Weights of a small encoder-decoder audio transcriber.
Model: 5.42M parameters, encoder arch tc_resnet, encoder norm batchnorm, encoder activation relu, encoder depths [2, 4, 4], encoder widths [96, 96, 96], decoder width 128, decoder layers 8, decoder activation gelu.
Training: adamw at rate 0.0014, batches of 384.
Data: trained on read English sentences (LibriTTS-R), 15625 training examples, 149.9 epochs.
Rows from block 3 of the audio encoder, named by matrix and row number. Rows with one number belong to one channel. Each number is 128 + 24 x the weight over its row's rms, rounded and kept within 0 to 255. All counts start at 0. After the name is the row's rms in percent of the matrix's.
# convs0: first width-7 conv (encoder.blocks.3.convs.0.weight, 96x96x7), inputs 32-47, a 7 kernel for each
# convs1: second width-7 conv (encoder.blocks.3.convs.1.weight, 96x96x7, transposed), outputs 32-47, a 7 kernel for each
convs0.27 097 [150 131 146 132 142 117 113 115 165 116  95 114 108 140 146 117 130 148 129 105 123 105  91  76 125 152 113 164 133  68  61 127 118 152 150 125 111 109 109 116 106 142  83 106 156 125 106 100 119 128 140  96  89 115 161 143 126 157 146 125 119  84 102 145 168 148 105 134 128  69 133 136 127 145 144  93 119 111 119 124 131 176 148 136 123 119 106 135 121 111 110 120 117 131 172 154 136 155 115 121 122 124 138 149 167 166 155 183 157  90 125  72]
convs0.28 106 [111 130 129 149 140 141 144 128 142 148 129  91 142 123 148 123 123 130 125 127 129 100  96 141 145 170 185 127 131 128 151 125 132 132 123 123 116 163 171 150 112 105  59  72  76 141 173 149 110 147 118 130 124  95 131 130  86 138 140  96 123 158 166 134 129  84 131 148 160 119 119  48  27  81 144 133 118 112 135 163 169 152 123 117 120 135 128 123 128 130 119 147 141 144 158 177 144 112 130 138 122  96  90 101 109 155 169 151 138 114  82 154]
convs0.29 097 [119 117 112 131 188 138 119 170 158 130 144 151 129 104 143 126 128  92 119 146 138 155 162 114  63  89 136 172 148 139 140  80  78 117 115 134 128 100 151 133 120 144 124 138 149 127  98 119 138 156 161 114 126 127 130 127  87 111 141  82  92 131 138 139 131 119 113 108 126 134 139 129 129 122 110  81 133 128 120 112 117 165 124 114 108 108 122 120 106  95  84 132 105 127 133 119 132 146 135 124  96 102 148 130  93 118 139 166 157 183 150 146]
convs0.30 097 [130 101 120 191 135  86 113 131 137 126 174 168 115  94 135 107  60  54  59  92  86  85  95 125 108 155 178 174 127 188 138  95  93 163 132 135 136 155 103 100  97 116 130 108 120 140 105 111 104 140 138 129 173 137 172 143 157 123 124 158 145 167 136 134 151 133 100 150 103 125 112 142 139 138 108 145 152 139 151  98 103 125 143 137 115 130 135 114 137 192 157 149 130 112 134 157 150 147 116  99 119 138 124 158 200 184 137 124 128 112 126 131]
convs0.31 104 [106 137 114  91 119 111 140 112 121 129 110 137 146 128 132 135 119 127 133 134 121 133 142 128 121 145 131 126  81 105  92 113 120 117 138 107 118 128 101 106  86 110 103 128 158 113  95 100 144 144 129 155 113  84  83 106 130 150 136  84  88 116 137 131 107 130 128 101 111 124 107 120 130 120 101 103 111 116 134 119 121 145 159 119 114 124 107 126 145 149 128 141 137 135  79  72 105 105 153 130 113 120 167 152 136 100 139 165 165 121 140 122]
convs0.32 097 [135 149  76 129 176 136  98 149 119 120 152 115 105 112 120 167 164 111 101 101 105  82 109 126 135 119 104 123 154 134 150 136 156 112  93 138 148 122 154 140 116 100  98 112  90 151 136 112 120 113 111  76  98 131 100 118 150 138 155 150 114 116  96 105 141 155 106 123  92 119 132 131 135 166 110  74 134 170 139 103 138 141 133 111 109  96  99 107  87  78  78 117 135 138 140 127 100 105 105 118 118 144 134  80  86 134 175 142 106 109 112 135]
convs0.33 097 [101 130 152 104 116 168 164 130 149 133 114 140 136 146 127 110 109 107 126 157 175 115 123 120  84 110  78  90 162 143 159 129 135  96 112  95 128 115 136 129 126 103 123 103 114 143 151 137 163 101  95 131  99  88 110 155 151 113 123 135 123 117 130 112  97 130 119  90  99 116 112 103 104 115 123 190 177 112 146 139 140 140 149 145 166 147 142 165 172 149 115 123 151 113  86  85 144 150 116  80  92  69  99  82 108 131 144 116 138 147 163 189]
convs0.34 098 [142 117 144 123 143 146 129 104 152 152 167 146 106 107 136 129 107  89 110 138 133 109 106 138 171 187 154 119 102  85  69 109 106  87  72 120 112 115 133 133 132 140  94 140 142  99 109 127  97 176 101  97  97 127 138 137 102 120  82 102  92 126 152 119 105 109 113 110 122 118 151 133 122 124 128 121 110 106 114  95 111 119 143 144 128 140 131 161 178 131 101  90  94 146 153 106 113 139 139 137 133 123 152 153 131 149 153 128 116 147 111 107]
convs0.35 103 [124 134 135 124 126 129 124 134  98 127 171 139 112  96 142 116 121 125 147 155 127 118 114 109 125 148 171 154 163 154 139 133 130 158 146 126  99 103 123 101  71 128  99 143 123 122 119 136 101 151 162 142  95 113 101  68 104  98 106 116 105  82 114 118 143  84 108 128 151 150 163 143 112 102 127 108 112 115 136 128  91  76 120 130 113  98 121 112  84  59  95 163 148 136 139 124 137 143 138 136 115 113 113 130 153 126 113 125 112  87  82 159]
convs0.36 095 [142 147 148 154 148 118 117 104 122 136 153 124 128 169 126 118 134 163 163 108 131 139 132 133 135 118 145 156 137 141 137 121 119 145 113  95 101 125 142 121 103 124 112 106 115 147 143 144 115  99 122 113 103  95  86 131 130 123 129 126 141 143 168 141 126 123 130 122 141 117 127 129 136 122 172 164 195 140 114 106  74  98 108 111 111  70 110  70  75  98 115 125  97 119 135 138 116 140 161 146 140 116  99 137 127 150 141 159 168 148  98 103]
convs0.37 099 [145 140 158 138 123 135 120 148 134 181 151 132 157 141 120 135 141 171 175 132 111 122 158 128 107 130 134 103 133 114 135 143 110 126 134 119 106  80 145 179 159 131 154 120  66 101 102 141 110  79 122 140 161 155 121 144 134 139 130 143 128 113 111 124 130 103 124 149 127 106 104 142 104 105 107 126 145 137 136 145 132  96 137 132 152 156 134  88 133 138 143 140 124 121 164 137 123 146 113 132 131 113 120 142 137 117 124 138 128 140 154 173]
convs0.38 097 [129 124 130 130  93 129 118 131 121 106  93 105 148 137 122 133 144 109  98 127 162 152 161 138 119 131 135 150 135  86  54 119  90 103 136 100 131 136  73  90 149 165 130 211 149 136 138  93  89 103  83 124  98  92 141 113 133 105 128 176 156  96 121 125 106 164 165 118 136 130 135 150 112 109  88 105 105 132 142 166 169 100 129 169 133 130 130 120 104 114 132 141 114  84  76 121 142 128 152 132 139 127 109 122 129 114 109 120  96 102 113 138]
convs0.39 102 [139 161 149 108 134 156 113 140 145 132 147 161 123 123 130 116 125 124 133 121  98 141 128 146 111 122 137 165 155 140 132 159 125 107 148 114 140 149 145 110 119  72 125 115 152 146 118 100 105 115 131 135 137 146 141 140 102 112 145 124 146 151 126 113 131 142 116  88  95 111 119 127 124 145 145 141 158 124 131 123 152 110  60  95 129 146 124 108 118 119  69 121 131 123 140 142 153 126 131 143 140 136 119  96 138 146 124 124 178 191 131 152]
convs0.40 099 [159 158 138 148 119 124 121 108 122 149 164 134 141 155 130 119 132 137  95 107 131 126 118 105 106 118 158 180 159 123  77  60  82 135 103 121 123 144 145 141 114 128 151 169 154  82  78 119 110 158 155 140  92  83  84  61 137 113 111  98 132 128 136 139 151 147 133 155 141 137 133 145 124  97 143 157 154 115 122 115  89  97 112 177 165 148 140 137 118  92 100 127  89 130 113 143 144 121 119 141 124 132 130 144 146 107 127 124 103  97  87  90]
convs0.41 097 [103  95 125 136 131 146 131 129 142 175 148 132 137 148 167 167 122  72  44  87 116 136 163 150 103 126 135 133 133 113 141 164  94 104 116 147 142 137 118  92  88  98 110  78 130 134 107 111 171 151 136 153 157 106 105 115 147  86  91 114  74  95  92 107  78 110 152 172 123 136 148 133 151 101 128 147 184 138 117 141 148 107 111 105 191 154 150 114  99 101  85 108 143 138 117 128 112 125 103  88  84  94 134 147 138 102 104 114 123 101  95  93]
convs0.42 104 [119  96 121 170 142 121 139 141 188 177 158 142 130 125 144 154 144 119 116 150 118  99 109 109 117 149 163 117 124  75  65 115 134 127 136 138 112 106 114 106 144 129 149 106 124 135 133 139 114 117 111 136 143 130 161 167 113  74  51  59 114 117 105 127  42  55 133 129 125 128 124 146 145 112 115 117 122 138 113  94 100 124 163 152 136 139 116  93 103 137 169 100 114 138 145 127 132 145 105  97  84 119 152 155 146 130  97  81  73 104 114 113]
convs0.43 103 [165 149 151 129 125 154 124 156 152 133 110 101  82  89 118 156 177 125 110 128 124 132 133 104  66 109 140 116 112  87 128 137 151 119 171 140 141 157 157 128 144 128 114 154 144  99 144 148 108 160 151 129  70 107 102 113 164 116 134 112 119 152 160 139 164 116 109 125 130 110 100 123 146 125 123 112 140 139 158 137 129 125 112 120 157 126 145 103 128 117 137 133 119 132 133 122  99 137  92  78  44  86 124 136 148 120 155 166 139 118 146 171]
convs0.44 099 [152 150 164 157 146 143 151 157 129 126 156 135 116  84 118 137 149 190 147  88  87 110 107 135 127 111 134 121  92 112  88 140 149 143 134 141 124 120 143 116 156 137 113 127 148 148 147 117  64 140 128 129  98 134 136 109 130 126 138 120 136 128 118 107 101  96 108 110  99  98 122 103 112  85 109 148 148 120 115 170 160 101 150 149 142 145 140 138 115 123  93 123 112 116 111 119 127 123 133 146 124  97  69 119 146  93 109 140 171 114  88  83]
convs0.45 097 [148 157 149 154  96 114 119 140 127 115 141 104 118 122 137 134 148 140 111  94 108 152 161 160 152 108  97  97 129 128  97 133 108 118 138 136 152 136 165 156 147 124 135 161 110 115 144 142 160 159 127 140  81  77 111 115 126  93 100 109 114 104 125 112 121 102 100 114 125 123 144 140 129 132 137 150 146  75  94  89 102 134 154 128 130 142 118 146 145 155 133 105 125 127 110 105 104 128 153 144 129 123 129 121 141  94 140 145 122 146 150 103]
convs0.46 100 [ 89 101 102 104 122 115 129 174 155 155 149 157 125 121 145 132 104 148 171 140 120 135 131 144 124 142 152 100 131 142  98  80  98 150 145 104  94  96  99  95 110 137 148 154  83  38  82 155 162 120 103  84  75 122 108 139 122 142 142 115  97 120 145 132 140 101  84 115 159 125 127 131 103 103 156 120 151 110 118 106 136 139 114 119 120 135 117 115  85 112 115 123 121  98 100 114 150 167 134 128 149 113 113 117 149  78  88 147 133  96  90 106]
convs0.47 098 [127 129 132 139 101 115 119 121 112 118 114 122 168 113 109 118 137 146 148 160 144 168 161 148 139 130 129 134 128 119 110 130 127 111  99 111 118 134  79 107 127 101 142 113 102 107 113 126 165 117 121 120 121 115 113 136 147 154 104 121 138 139 150 116 122 149 152 115 134 121 151 166 142 153 123 114 125 110 129 150 126 134 115 100 143 179 155 153 136 105  72 136 130 109 115 108 120 161 107 134 147 129 109 119  98 102  91 154 129  78 108 110]
convs0.48 100 [129 131 111  97 104 162 112 128 123 110 137 155 135 117 123 124 133 128 133 144 145 114 146 143 129 102  90  94  43 100 113 126  85 131 126 142 120 100 107 129 141 164 113 122 119 111 139 149 137 114 124 112  92  94 137 126 145 135 147 151 123  66 164 133 135 115  71  97 137 148 126 139 110 106 122 132 140 133 148 167 147 138 136 129 165 134 118 140 127 119 137  86 127 130 122 109  99 135 125 136 126 120 125 162 127 153 113 122 102 101 122 137]
convs0.49 095 [149 173 149 157 165 158 124 116 158 144 125 147 113 106 139 153 150 121 121 112 114 109 130 128 101 115 146 128 151 119 150 121  88 119 122 122 117 106 106 118 146 140 149 150 120 132 122 118 159 134 111 102 151 166 147 147 173 145 143 112 138 145 120  91  80  61 111 146 126 109 127 154 156 106 135 172 179 134 162 138 148 154 132 120 130 133 145 137 112  86 135 150 163 159 149 132 138 144 111  93  87 137 160 157 124  97  91  98 120 169 120 109]
convs0.50 104 [133  95 124 168 157 110 151 115 166 197 143 144 154 149 124 108  40  36  74 101 130 106 131 127  87 134 143 172 134 116 108 101 109 125 145  91 113 146 135 148 139 118  88 116 109 107 113 152 164 115 109 124 150 140 158 136 115 144 124 125 107  85 112 128 136 155 159 142 121 147 126 137 111 108 173 178 140 120 126 115 114 159 145 134 122 113 110 152 156 148 102 113 149 165 132 127 139 115 113 124 118 109 145 158 163 131 144 100 133 150 116 121]
convs0.51 103 [125 113 147 143  92  91 125 134 146 127 128 140 128  80 113 122 130 109 101  58  53 116 121 102  99 121 138 131 142 116 116 141 112  98 144 148 162 141 104 122 120 135 101 137 173 170 144 181 171 131 151 102 116 140 167 172 124 130 128 134 131 119 142 127 107  86  70 109 135 141 119 142 157 128 124 135 157 147 117 104 102 109 141 151 113 133 127 128 118 135 156 135 131 132 135 119 118 111 148 146 132 102 121 129 167 139 134 111 124 171 133 102]
convs0.52 101 [141 128 137 171 160 133 131 133 116 121  80  71 110 122 139 119 130  99 122 140 158 116 139 129 101 113  97  71 114 123 110  94 105 114 145 116 123 138 134 134 120 133 126 132 142 103 102 127 118 116 168 119 109 129 175 124 134 109 116 149 159 137 118 114  84  94 146 159 102 108 118  69  74 108 152 163 162 107 143 130 138 130 114 113 132 159 157 114 109 116 105  96  81  94 102 131 136 144 109 119 141 105 102 117 138 121  98  83 177 176 158 117]
convs0.53 096 [129 153 175 138 119 109 123  88 124 155 122 126 114 132 132 107 130 166 180 177 145 119 127 109 101  99  89 113 150 133 124 111  93 111 156 123 105  93 108 147 147 121 103 107 127 110 111 158 145  93 105 110  92 142 162 129 133 164 181 174 108 118 112 126 115 128 122 118 135 176 123 109 108 114 145 144 116 112 141 160 154 141  98 106 157 140 113  91  90  80  78  82 141 138  92 110 132 146 109 144 137 121 101 121 123  96 101 106 119 177 189 122]
convs0.54 107 [135 114  87 123 137 141 168 142 130 153 158 130  95  73 133 135 131 101 105 113 121 115 132 148 137 162 128 129 113 116 111 117 151 127 132 114 129 142 121 115 113  89 139 159 115 122 145 121 133 121 110 121 145 135 172 178  99 109 115 136 152 150  98  99 116 107 115 124 111 143 132 124 118 152 154 132 144 120 126 161 134 159 136  96 143 129 140 156 159 102 123 112  92  73 106 132 116  88 138 148 159 134 123 115 104 121 136 147 121 115 117 104]
convs0.55 107 [103 123 131 171 138 118 151  85 139 150 145 141 122 100 121 120 108 135 160 147 126 141 158 133 160 158 141 134 143 129 100 109 102 110 100 139 132 117 104 132 138 109 107  80 158 199 142 115 146 112 110  98 122 115 113 101  84  95 135 157 144 113 108 118 122 152 184 129 114 147 153 147 124  99 117 143 140 123 154 108  86 111 118 123 124 141 110 128 141 162 148 111  84 109 136 131 114 113 137 154 169 151 113 104 134 105 121 133 117 115  97 153]
convs0.56 095 [145 137 160 189 120 106 121 126 154 160 164 154 138 103  93 127 142 113 154 161 155 138 122 126 126 157  97  89 141 129  98 108  91 123 122 157 145 168 149 130  83 101 150 153 127 119  96 128 175 148 149 116 121 119 134 180 129 122 122  91  92 132 145 141 159 145 162 136 126 134 122 101 124 123 127 122 148 137 117  98 117  60  60  84 128 134 145 129 163 130 117 124 109 104 101 116 113 114 121 115 149 155 132  99  89 119 143  97 127 156 104 101]
convs0.57 104 [133 108 101  74 118 106  92 140 129 127 133 133 127  97 139 133 110  85  98 101 110 153 143 140 108 133 157 185 123 111 117 101 113 148 146  85 125 114 104 129 128 136 118  80 151 214 107  91 110 148 177 139 155 157 140 106 118 115 132 132 114  89 119 128 130 144 165 100  93 127 140 118  91 129 100 135 136 105 126 104 105 137 141 105 122 142 153 171 148 112 119 126  83  96  91  74 100  99 155 138 147 144 102 132 144 121 149 108 130 126  58  89]
convs1.27 095 [137 127 139 129  99  61  47 128 102 132 141 117  83 100 146 127 124 150 142  99 108  97 120 149 156 166 122 109 136 142 138 112 106 100  92 141 136 140 115 131 112  77 171 154 163 155 126 123  90 147 139 112 125 117  81  83  84 119 150 157 146 121 140 140 129 143 136 120  89  89 130 141 149 144 150 178 171 154 158 137 113 118 137 140 127 118 117  97 105 104 111 122 155 144 127 158 150 141 122 130 102 104 119 148 171 151 140 152 131 132 117 156]
convs1.28 105 [137 119 112  93 129 126  96 150  77  91 136 123  64 101 134 142 148 179 162 162 144 140 112  83 113 121 152 135 131 104 113 135 137 131 127 176 163 156 125 108 105 129 121 124 140 146 122  93 118 118 135 152 148 126 101 144 144 132 114 118 150 160 136 172 130 149 143 121 109 103 113  99 118 109  91 106 118 139 115  67  51  77 112 131 170 161 144 138 156 146 130 112 130  93 129 129 105 122 105 109  94 115 142 110 100 110 104 133 124 137 137 116]
convs1.29 099 [139 142 149 109 106 119 124 104 127  84 100 146 123  94 166 185 123 127 118  98 120 131 159 175 126  96 129 126 141 119  98  88  97 130 137 102 121 146 148 153 162 123 115 150 119  76 126 149 128 123 132 157 162 154 111 140 149 176 140 120 118  81 117 122 124 154 143 123 101 145 138 100 108 124 149 197 145 122 115 139 153 171 176 137 134 118 172 158 110 133 147 145 105 118 120 140 137 146 151 156 117 140 171 151 132 154 152 131  98 123 103 106]
convs1.30 094 [111 113 125 115 105 120 127 144 146 126  85 145 160 161 115  88  86  60  92 114 117 128 118  67  65  79 101 132 103  34  42  82 170 136  91 160 149 140 160 105  90 161 149 123 111 119 107 153 142 150 102  99 123 125 134 163 129 143 147 175 127 130 145 146 150 117 122 131 137 151 106 104 118 155 130 104  95 129 112 101  93 104  90 111 103 128 124 136 149 127 155 150 126 170 146 145 170 113  92  75 152 152 121 105 111 158 142 139 144 142 156 136]
convs1.31 103 [123 110 118  55  78 109 110 120 114  95 146 152 134  91 146 124  95  76  74 104 107 113 125 141 115 148 159 128 111 125 114 108 119 117 119 135 142 132 113 149 122  92 136 126 126 111 136 176 162 137 159 158 117  92 137 146 114 134 126  90  76  87 132 142 153 152 123  86 104 110 153 140 139  91  74  97  98 145 158 145 106 121 122 135  93 120 128 118 123  85 103 130 144 132 115 139 106 128 130 120 131 129 120  88  97 189 174 125 117 131 128 135]
convs1.32 097 [139 158 152 123 100  86 125 101 116 150 151 111  59  87  88 101 122 126 145 164 126 137 134 147 145 154 132 123 120 163 143 149 148 157 127 139 154 163 132 114 145 150 158 137 139 122 124 120 112 165 137 107 150 192 129  94 106 122  94 138 144 135 122 137 125 111 127 100 106 110 139  98 139 120  76 101  99 118  92 105 123 124 130  99 108 122 119 110  79 100 109 162 175 163 109 107 110  95 150 153 123  75  68 142 142 112 116 146 149 157 156 162]
convs1.33 098 [ 95 118 143 140 139 129 124 107  62 104 135 136 153 174 136 135 128 153 147 177 145 100 126 130 132 120 126 125 130 136 121 160 156 148 144 103 110 118 139 143 159 165 136 102 111 158 166 100 104 120 109 113 125 125 121 103 127 130 100 106 107 126 133 149 124 105 155 136 142 171 142 123 113 123 135 153 177 113  94 108 104 111 129 149 120 162 147 134 137 162 142  94 127 133 105 139 153 140  96 109 105 143 166 166 167 105 102 116 120 127 109 125]
convs1.34 103 [111 151 139 115 104 111 135 114 121 107 137 145  99 133 148 159 144 108  62  43 105 126 111 122 141 134 108  92 118 137 106  87 112 164 157 153 146 160 152 133 140 124 123 146 125 134 136 108 103 155 171 168 136 104  97 108 128 134  91 126 144 183 161 133 111  71  89  99 137 142 123 121 145 113 106 150 143 102 119 151 148 133 118 119 148 139 155 149 129 150 138 153 133 133 124 155 111  72 127 141 123 137 132 130 139 142 156 132 154 188 169 149]
convs1.35 104 [104 146 135 127 145 144 138 150 109 128 124  73 123 124 125 115 126 122 121 114 116 134 105  73 127 163 171 120 145 117 115 131 154 133 155 122 141 140 126 133 136  92 153 146  96 121  99 120 152  61 120 140 106 139 136  79 134  95 104  95 115 117 133 154 167 118 113 108 108 119 107 130 112  72  97 155 169 111 115  77 101 105 133 166 157 162 165 162 121  93  92 107 109  89  77  85 118 139 117 106 134 140 113 108 149 154 166 177 164 162 145 143]
convs1.36 093 [104 135 154  96 111 115 115 131 133 115 110 121 133 104  84 104 131 133  85  74  98 128 144 140 160 181 182 161 126 134  97 124 146 147 185  86 110 131 110  93 155 178 148  97  72 143 164 137 102 151 143 153 197 173 171 202 126 113 120 158 147 144 156 109 113 136 108 132 110  97 132 136 132 136 101 142 131 121 109 110 143 133 140 139  98 113 126 105 115  93  97 127 106 114 167 143 127 132 136 146 126 110 101  90 125  96 143 170 125  98 127 176]
convs1.37 103 [141 100  44 117 124 122 139 139 132 144 152 106 103 138 156 152 150 126 108 102 125 127 150 153 196 189 158 154 111  75 124 123 150 130 113  86 113 139 120 127 128 131 132 139 137 121  58  75 104 154 161 148 142 138 153 151 137 103 107  97 125 134 155 154 114 104 144 152 119 136 131 101 120 141  67  88 125 131 124 103 165 151 150 149 136 158 164 126 131 138 140 110 128 138 132 141 115 102 135 148 129 148 134 148 143 150 138 113 106 170 137 120]
convs1.38 095 [136 150 144 142 149 132 134 122 115 168 136  34 117 129 119 115 128 134 163 143 133 131 126 114 139 149 115 126 179 153 133 129 146 112 105 140 134 145 157 151 118 138 144 126 145 135 115 136 167  97  63  91 103  92  91 129 130 129 147 101  68 132 141 135 109 128 108 101 135 110 132 110 115 131 127 116 145 103 104 117 110 109  74 148 143 112 146 161 159  98  82 131 100 108 133 134 128  88 115 158 142  96  70  88  87 113 115 124 103  97 116 100]
convs1.39 101 [116  95 111 128 129 132 114 147 142 111 125  85  96 146 143 145 129 115  99 138 122  88  65 108 120 115  92  81 125 127 119  83 106 156 118 141  92  76 113 130 130 140 139 126 122 171 187 180 127 111 104 109 138 115 110 110  80 117 108 128 137 127 139 107  99  65 119 131 142 141 117 112 123 145 146 139  98 129  98  99 117 132 158 137 126 129 112 123 134 132 117 119 121 114 132 142 106 136 141 129 115 139 186 173 171 120 141 163 135 144 165 165]
convs1.40 096 [140 137 122 139 128 135 134 109 149 144 125  98 101  75 119 113 105 135 156 129 115 115 104  81 111 138 148 123 139 124 120 108 109 144 172 155 167 126 103  94 150 105 127 134 117 112 165 191 166 102 115 101  86 133 146 139 126 120  92  84 142 143 114 132 138 142 137 164 147 109 146 123 146 154 128  99 102 100  81 116 112  98 134 123 149 139 129 115  92  99 131 128  84  89  88  60  92  94 109 128 105  87 115 117 130 145 145 152 140 126  96  91]
convs1.41 100 [137 127 151 145 124 137 137 126 144 149 129 130 129 137 136 136 116 135 140 142 111 128  81 100 119 113 141 124 137 132 140 164 166 134 108 131 106  83  97 127 145 101 123 132 155 172 147 114 120 108 130 141 124 137 110 137 154 119 145 112  63  77 125 137  96 101 134 107  72 100 120 117 126 114 134 140 142 115 131 119 119 109  81 137 138 104 108 140 160 142 127 125 134  99 133 113 110  78 115 144 105 117 156 117  93 161 148 168 138 122 118 144]
convs1.42 104 [125 113 126 124 126  93 121 115 141 105  97 106 126 131 159 135  93 136 160 161 151 110 124 129 103 113 154 153 157 149 140 132 126 147 150 151 120  97 117 111 104 104 127 114 131 139 127 119 144 117 104  89 117 142 170 168 114 120 122  71  85 133 138 161 128 154 139 111 114 154 131 128 132 168 151 146 135 105 129 145 140  73 104 135 148 134 118 114 112 109 128 144 126 108 123  97  97  96 145 136 138 149 135 120 136 160 137 139 137 129 145 142]
convs1.43 097 [137 126 144 170 136 140 128 148 135 140 146  78  79 104 149 158 155 157 152 152 133  91  98 104 174 205 162  97 131 142 128 133 122 117 150 107 105 102 174 166 151 139 123 147 125  94 116 181 188 134 146 122 119 148 139 126  85 132 128  63  86 124 123 157 164 143 112 131 152 163 106 126 101 134 152 139 132 157 116 111 159 134 159 163 123 146 155 170 160 107  90 134 157 136 114 116 110 125  77  82  99  99 139 138 160 126 134 146 130 132 153 152]
convs1.44 098 [161 149 118 125 138 135 125 143 151 142 106  60 110 110 105 113 138 150 162 178 152 148  82  77 139 165 134 132 130  84  90 114 125 115 129 107 129 103  91 126 136 138 144 122  99  79 131 132 108 124 138 123 129 159 170 165 127 125 131 130 124 133 157 119  72  71  80 116 125 144 166 121  99 133 127 122 110 186 190 168 141 124 129 102 110 102  91  69 106 125  85 123 150 150 157 106 128 155 128 131  92 118  93 107 109 151 106  60  89 130 125 162]
convs1.45 095 [130 109 116 128 124 100 120 130 141 135 138 143 119 122 167 119  91 112 147 133 121 146 134 100 116 117 124  99  74  95 114 139 163 149  91  81  96 100 134 138 124 120 112 135 122 135 137 125 124 174 131 130 136 135 109  97 125 131  94  79 118 153 163 148 121 142 130 110  95 139 144 144 132 142 156 134 133  93 108 129 120 105 120 159 105 128 144 141 136 122 127  87  76  81 124 110 113  89 146 122 150 122 104  87  60  88 112 108 101 140 130 134]
convs1.46 097 [132  90  78  75  71 101 114 119 143 136  80  75  81  73 127 138 161 147 145 154 137 116  91 120 156 166 154 130  64 114 161 131 131 121 140 117 163 146 133 141 141 122 119 154 144  92  97  78  86 125 113 114 137 113 149 139 129 140 131 153 112 107 157 130 115 118 129 144 156 175 149 124 130 169 153 136 104 136 149 122 108 108 112 115 102 113 144 181 194 151 142  90 127 157 123 120 151 157 126 126 134 141 113  93 100 133 106 123 132 116  78 149]
convs1.47 102 [128 115 130  99  87 127 154 130 133 149 156 127 147 194 127 120 128 137 139 105 103 117 130 151 163 131 121 113  64  84  97 104 115 144 108  92 105 116 133 165 123 104 105  91 108 115 121 131 148 175 161 135 155  97 108 141 137 100  66 103 129 101 116 132 152 131 137 150 134 125 126 143 120 122 119 100 120 100 108 117 124 138 144 120 101  97 124 122 100 115 141 110 119 146 147 138 157 148 137 138 139 141 152 162 143 125 157 161 131  93  78 102]
convs1.48 099 [148 123 107 100 101 101 116 127 143 114  96  97 106 101 131 127 117 123 108 122 119 147 125 127 117 143 155 131 133 112  96 102 135 165 193  67 108 128 150 167 165 141 164 134 140 108  77  81  99 109 115 134 128 150 152 131 100  99 129 142 139 144 163 137 133 135  91 117 156 158 126 160 154 143 122 149 164 123 124 126 124  89 107 136 104 137 143 135 115 117  91 136 136 136 113 112 115 132  86 131 132 115 103  90  75 157 158 104 113 112 162 162]
convs1.49 093 [128 116 136 148 121  88 132 117 147 123 136 128 137 130 134 128 120 120 148 134 159 118 141 141 166 121 120 102 121 108 134 157 136 102  98 118 104  98 110 144 113 113 143 130 126 104  95 119 165 169 148 144 111 125  98 104 139 132 139 113 135 141 116 142 149 140 116  89  96 113  78 106 111 129 110 123 101 148 130 134 139  71 116 118 126 152 140 147 131  88 106 127 151 107  80  85  95 107 123 116 138 162 170 127 125 152 142 125  54  86 131 124]
convs1.50 098 [121 122  96 107  96  98 116 113 132 119 138 154 126  72 147 102  19  44  71  99 111 122 123 130  99  98 125 103 134 133 118 118  91 110 158 116 100 114 127 132 151 122 156 143 144 153 118  94  54  98 149 136 154 173 156 120 102 114 143 140 137 154 178 141 128 146 164 109 102 122 136 139 138 126  76 100 111 158 165 152 106 114 142 169 115 102 123 128 142 113 115 140 154 126 116 121 132 130 106 130 161 144 167 157 157 124 134 152 141 137 122 131]
convs1.51 105 [138 136 163 170 162 152 133 149 159 138  92  70 107 134 129 100  94 146 142 119 110 139  98 116 142 145 137 148 147 141 120 114 127 131 111 113 118 128 151 148 129 121 154 146 139 150 137 124 124 106 112 118 163 147 105 124 131 110 115 164 169 170 159 157 139 117 125 124 117 111 125 140 124 109 159 171 152 138 133 133 117 118 160 111 153 153 148 110  92  79 121 118 135 118 128 117 158 164  99 126 154 176 176 151 152 131  87  87  99 110  94  93]
convs1.52 103 [116 127 136 149 177 173 154 127 127 130 153 132 105 128 166 145 103  73 112 142 136 100  95 114 126 135  94  99  53  83 105 108 137 121 136 142 152 152 125 110  99 114 118 143 135 129 130 116 118 162 138 121 107 135 150 118 124 142 142 156 132 125 139 156 151  61  70 102  90  89 105 116 119 101  96 135 128 115 124 135 124 125 125 139 123 151 131 125 113  93 107 117 111 146 108 132 108 100  96 120 164 117  94 106 111 120 105 107 128 135 109  80]
convs1.53 094 [125 133 126 159 178 170 167 133 128 131 129 113 119  82 127 140 165 153 175 153 119  94 118 139 172 154 121 126 141 123 119 125 134 151 152 124 118 137 116 121 161 139 117 135 131 144 192 159  71 109 110  92 119 126 127  96 132 100 106 114 112 129 155 139 154 143  88  98 104 112 149 131 156 147 124 125 117 140 140 157 132 136 122 110 131 113 124 147 176 141 141 127 111  92 125 156 105  89 125 105 103 137 162 146 154 158 155 149 146 157 134 147]
convs1.54 104 [173 163 157 170 168 176 169 145 158 115 131 125 115 112 137 156 121  96 113 119 117 110 149 163 144  98 125  75 101 164 149 126 108 107 124 114 145 130  89 111 122 140 151 162 145  96  84 111  92 156 129 110 132 118 121 121 146 153 135 132 124 133 151 138 158 126 134 150 132 134  97  90 100 116 125 119 138 149 147 130 141 151 142 126 119 130 115  85  85 103 157 170 163 120 113 111 122 105 103 113 129 158 145 137 120 151 101  80 116 114 122 137]
convs1.55 107 [107  81 138 147 128  96 108 141 135 104 107  99  87 110  88  81  65  62  82 105 106 121 124 126 116 100 128 146  99  93  97  96 136 141 134 129 159 124 103 102 114 163 117 122 136 134 133  35  14 164 150 105 102 142 128 106 136 133 134 162 174 138 134 113 117 139  96 127 121 121 123 137 134 102  91 129 156 155 150 126  93 101 119  93  91 104 124 128 160 152 154 151 132 108 119 107 142 158  95 107 138 155 145 151 119 143 151 178 155 157 137 119]
convs1.56 093 [141 119 105 106 128 128 114 105 122 148 143 127 164 182 163 139 137 130 159 166 149  97 122 154 123 106 139 173 139 130 106  92  94 126 149  65  90 130 149 139 121 124 152 130 103 128 130 100  99 108 102  83  92  93  85  86 112 111 103 147 136 102 115 143  97  90  98 120 109 140 150 105  92 117 117 115 141 142 111  93  62  78 102 117 116 115 149 163 188 157 154  99 125 174 154 161 151 119 102 108 137 143 137 136 110  90 127 132 126 110  66 101]
convs1.57 103 [136 154 140  48  56 109 136 143 128  92 125 128 103  75 121  98 117 106 145 145 115 108 146 158 127 132 147 140 108 124 159 126 153 125  99 130 159 147 116 131 128 128 153  90  91 206 203 135 136 116 127 103 104 131 123 139 142  84 120 132 129 121 114 123 118  99 144 134 117 104 133 148 151 145  98  91 118 149 159 122 125 151 185 167 101 126 155 131 109 139 145 151 142 172 140 125 146 160 142 136 100  89 111 123 124 116  66  74  82 123 127 135]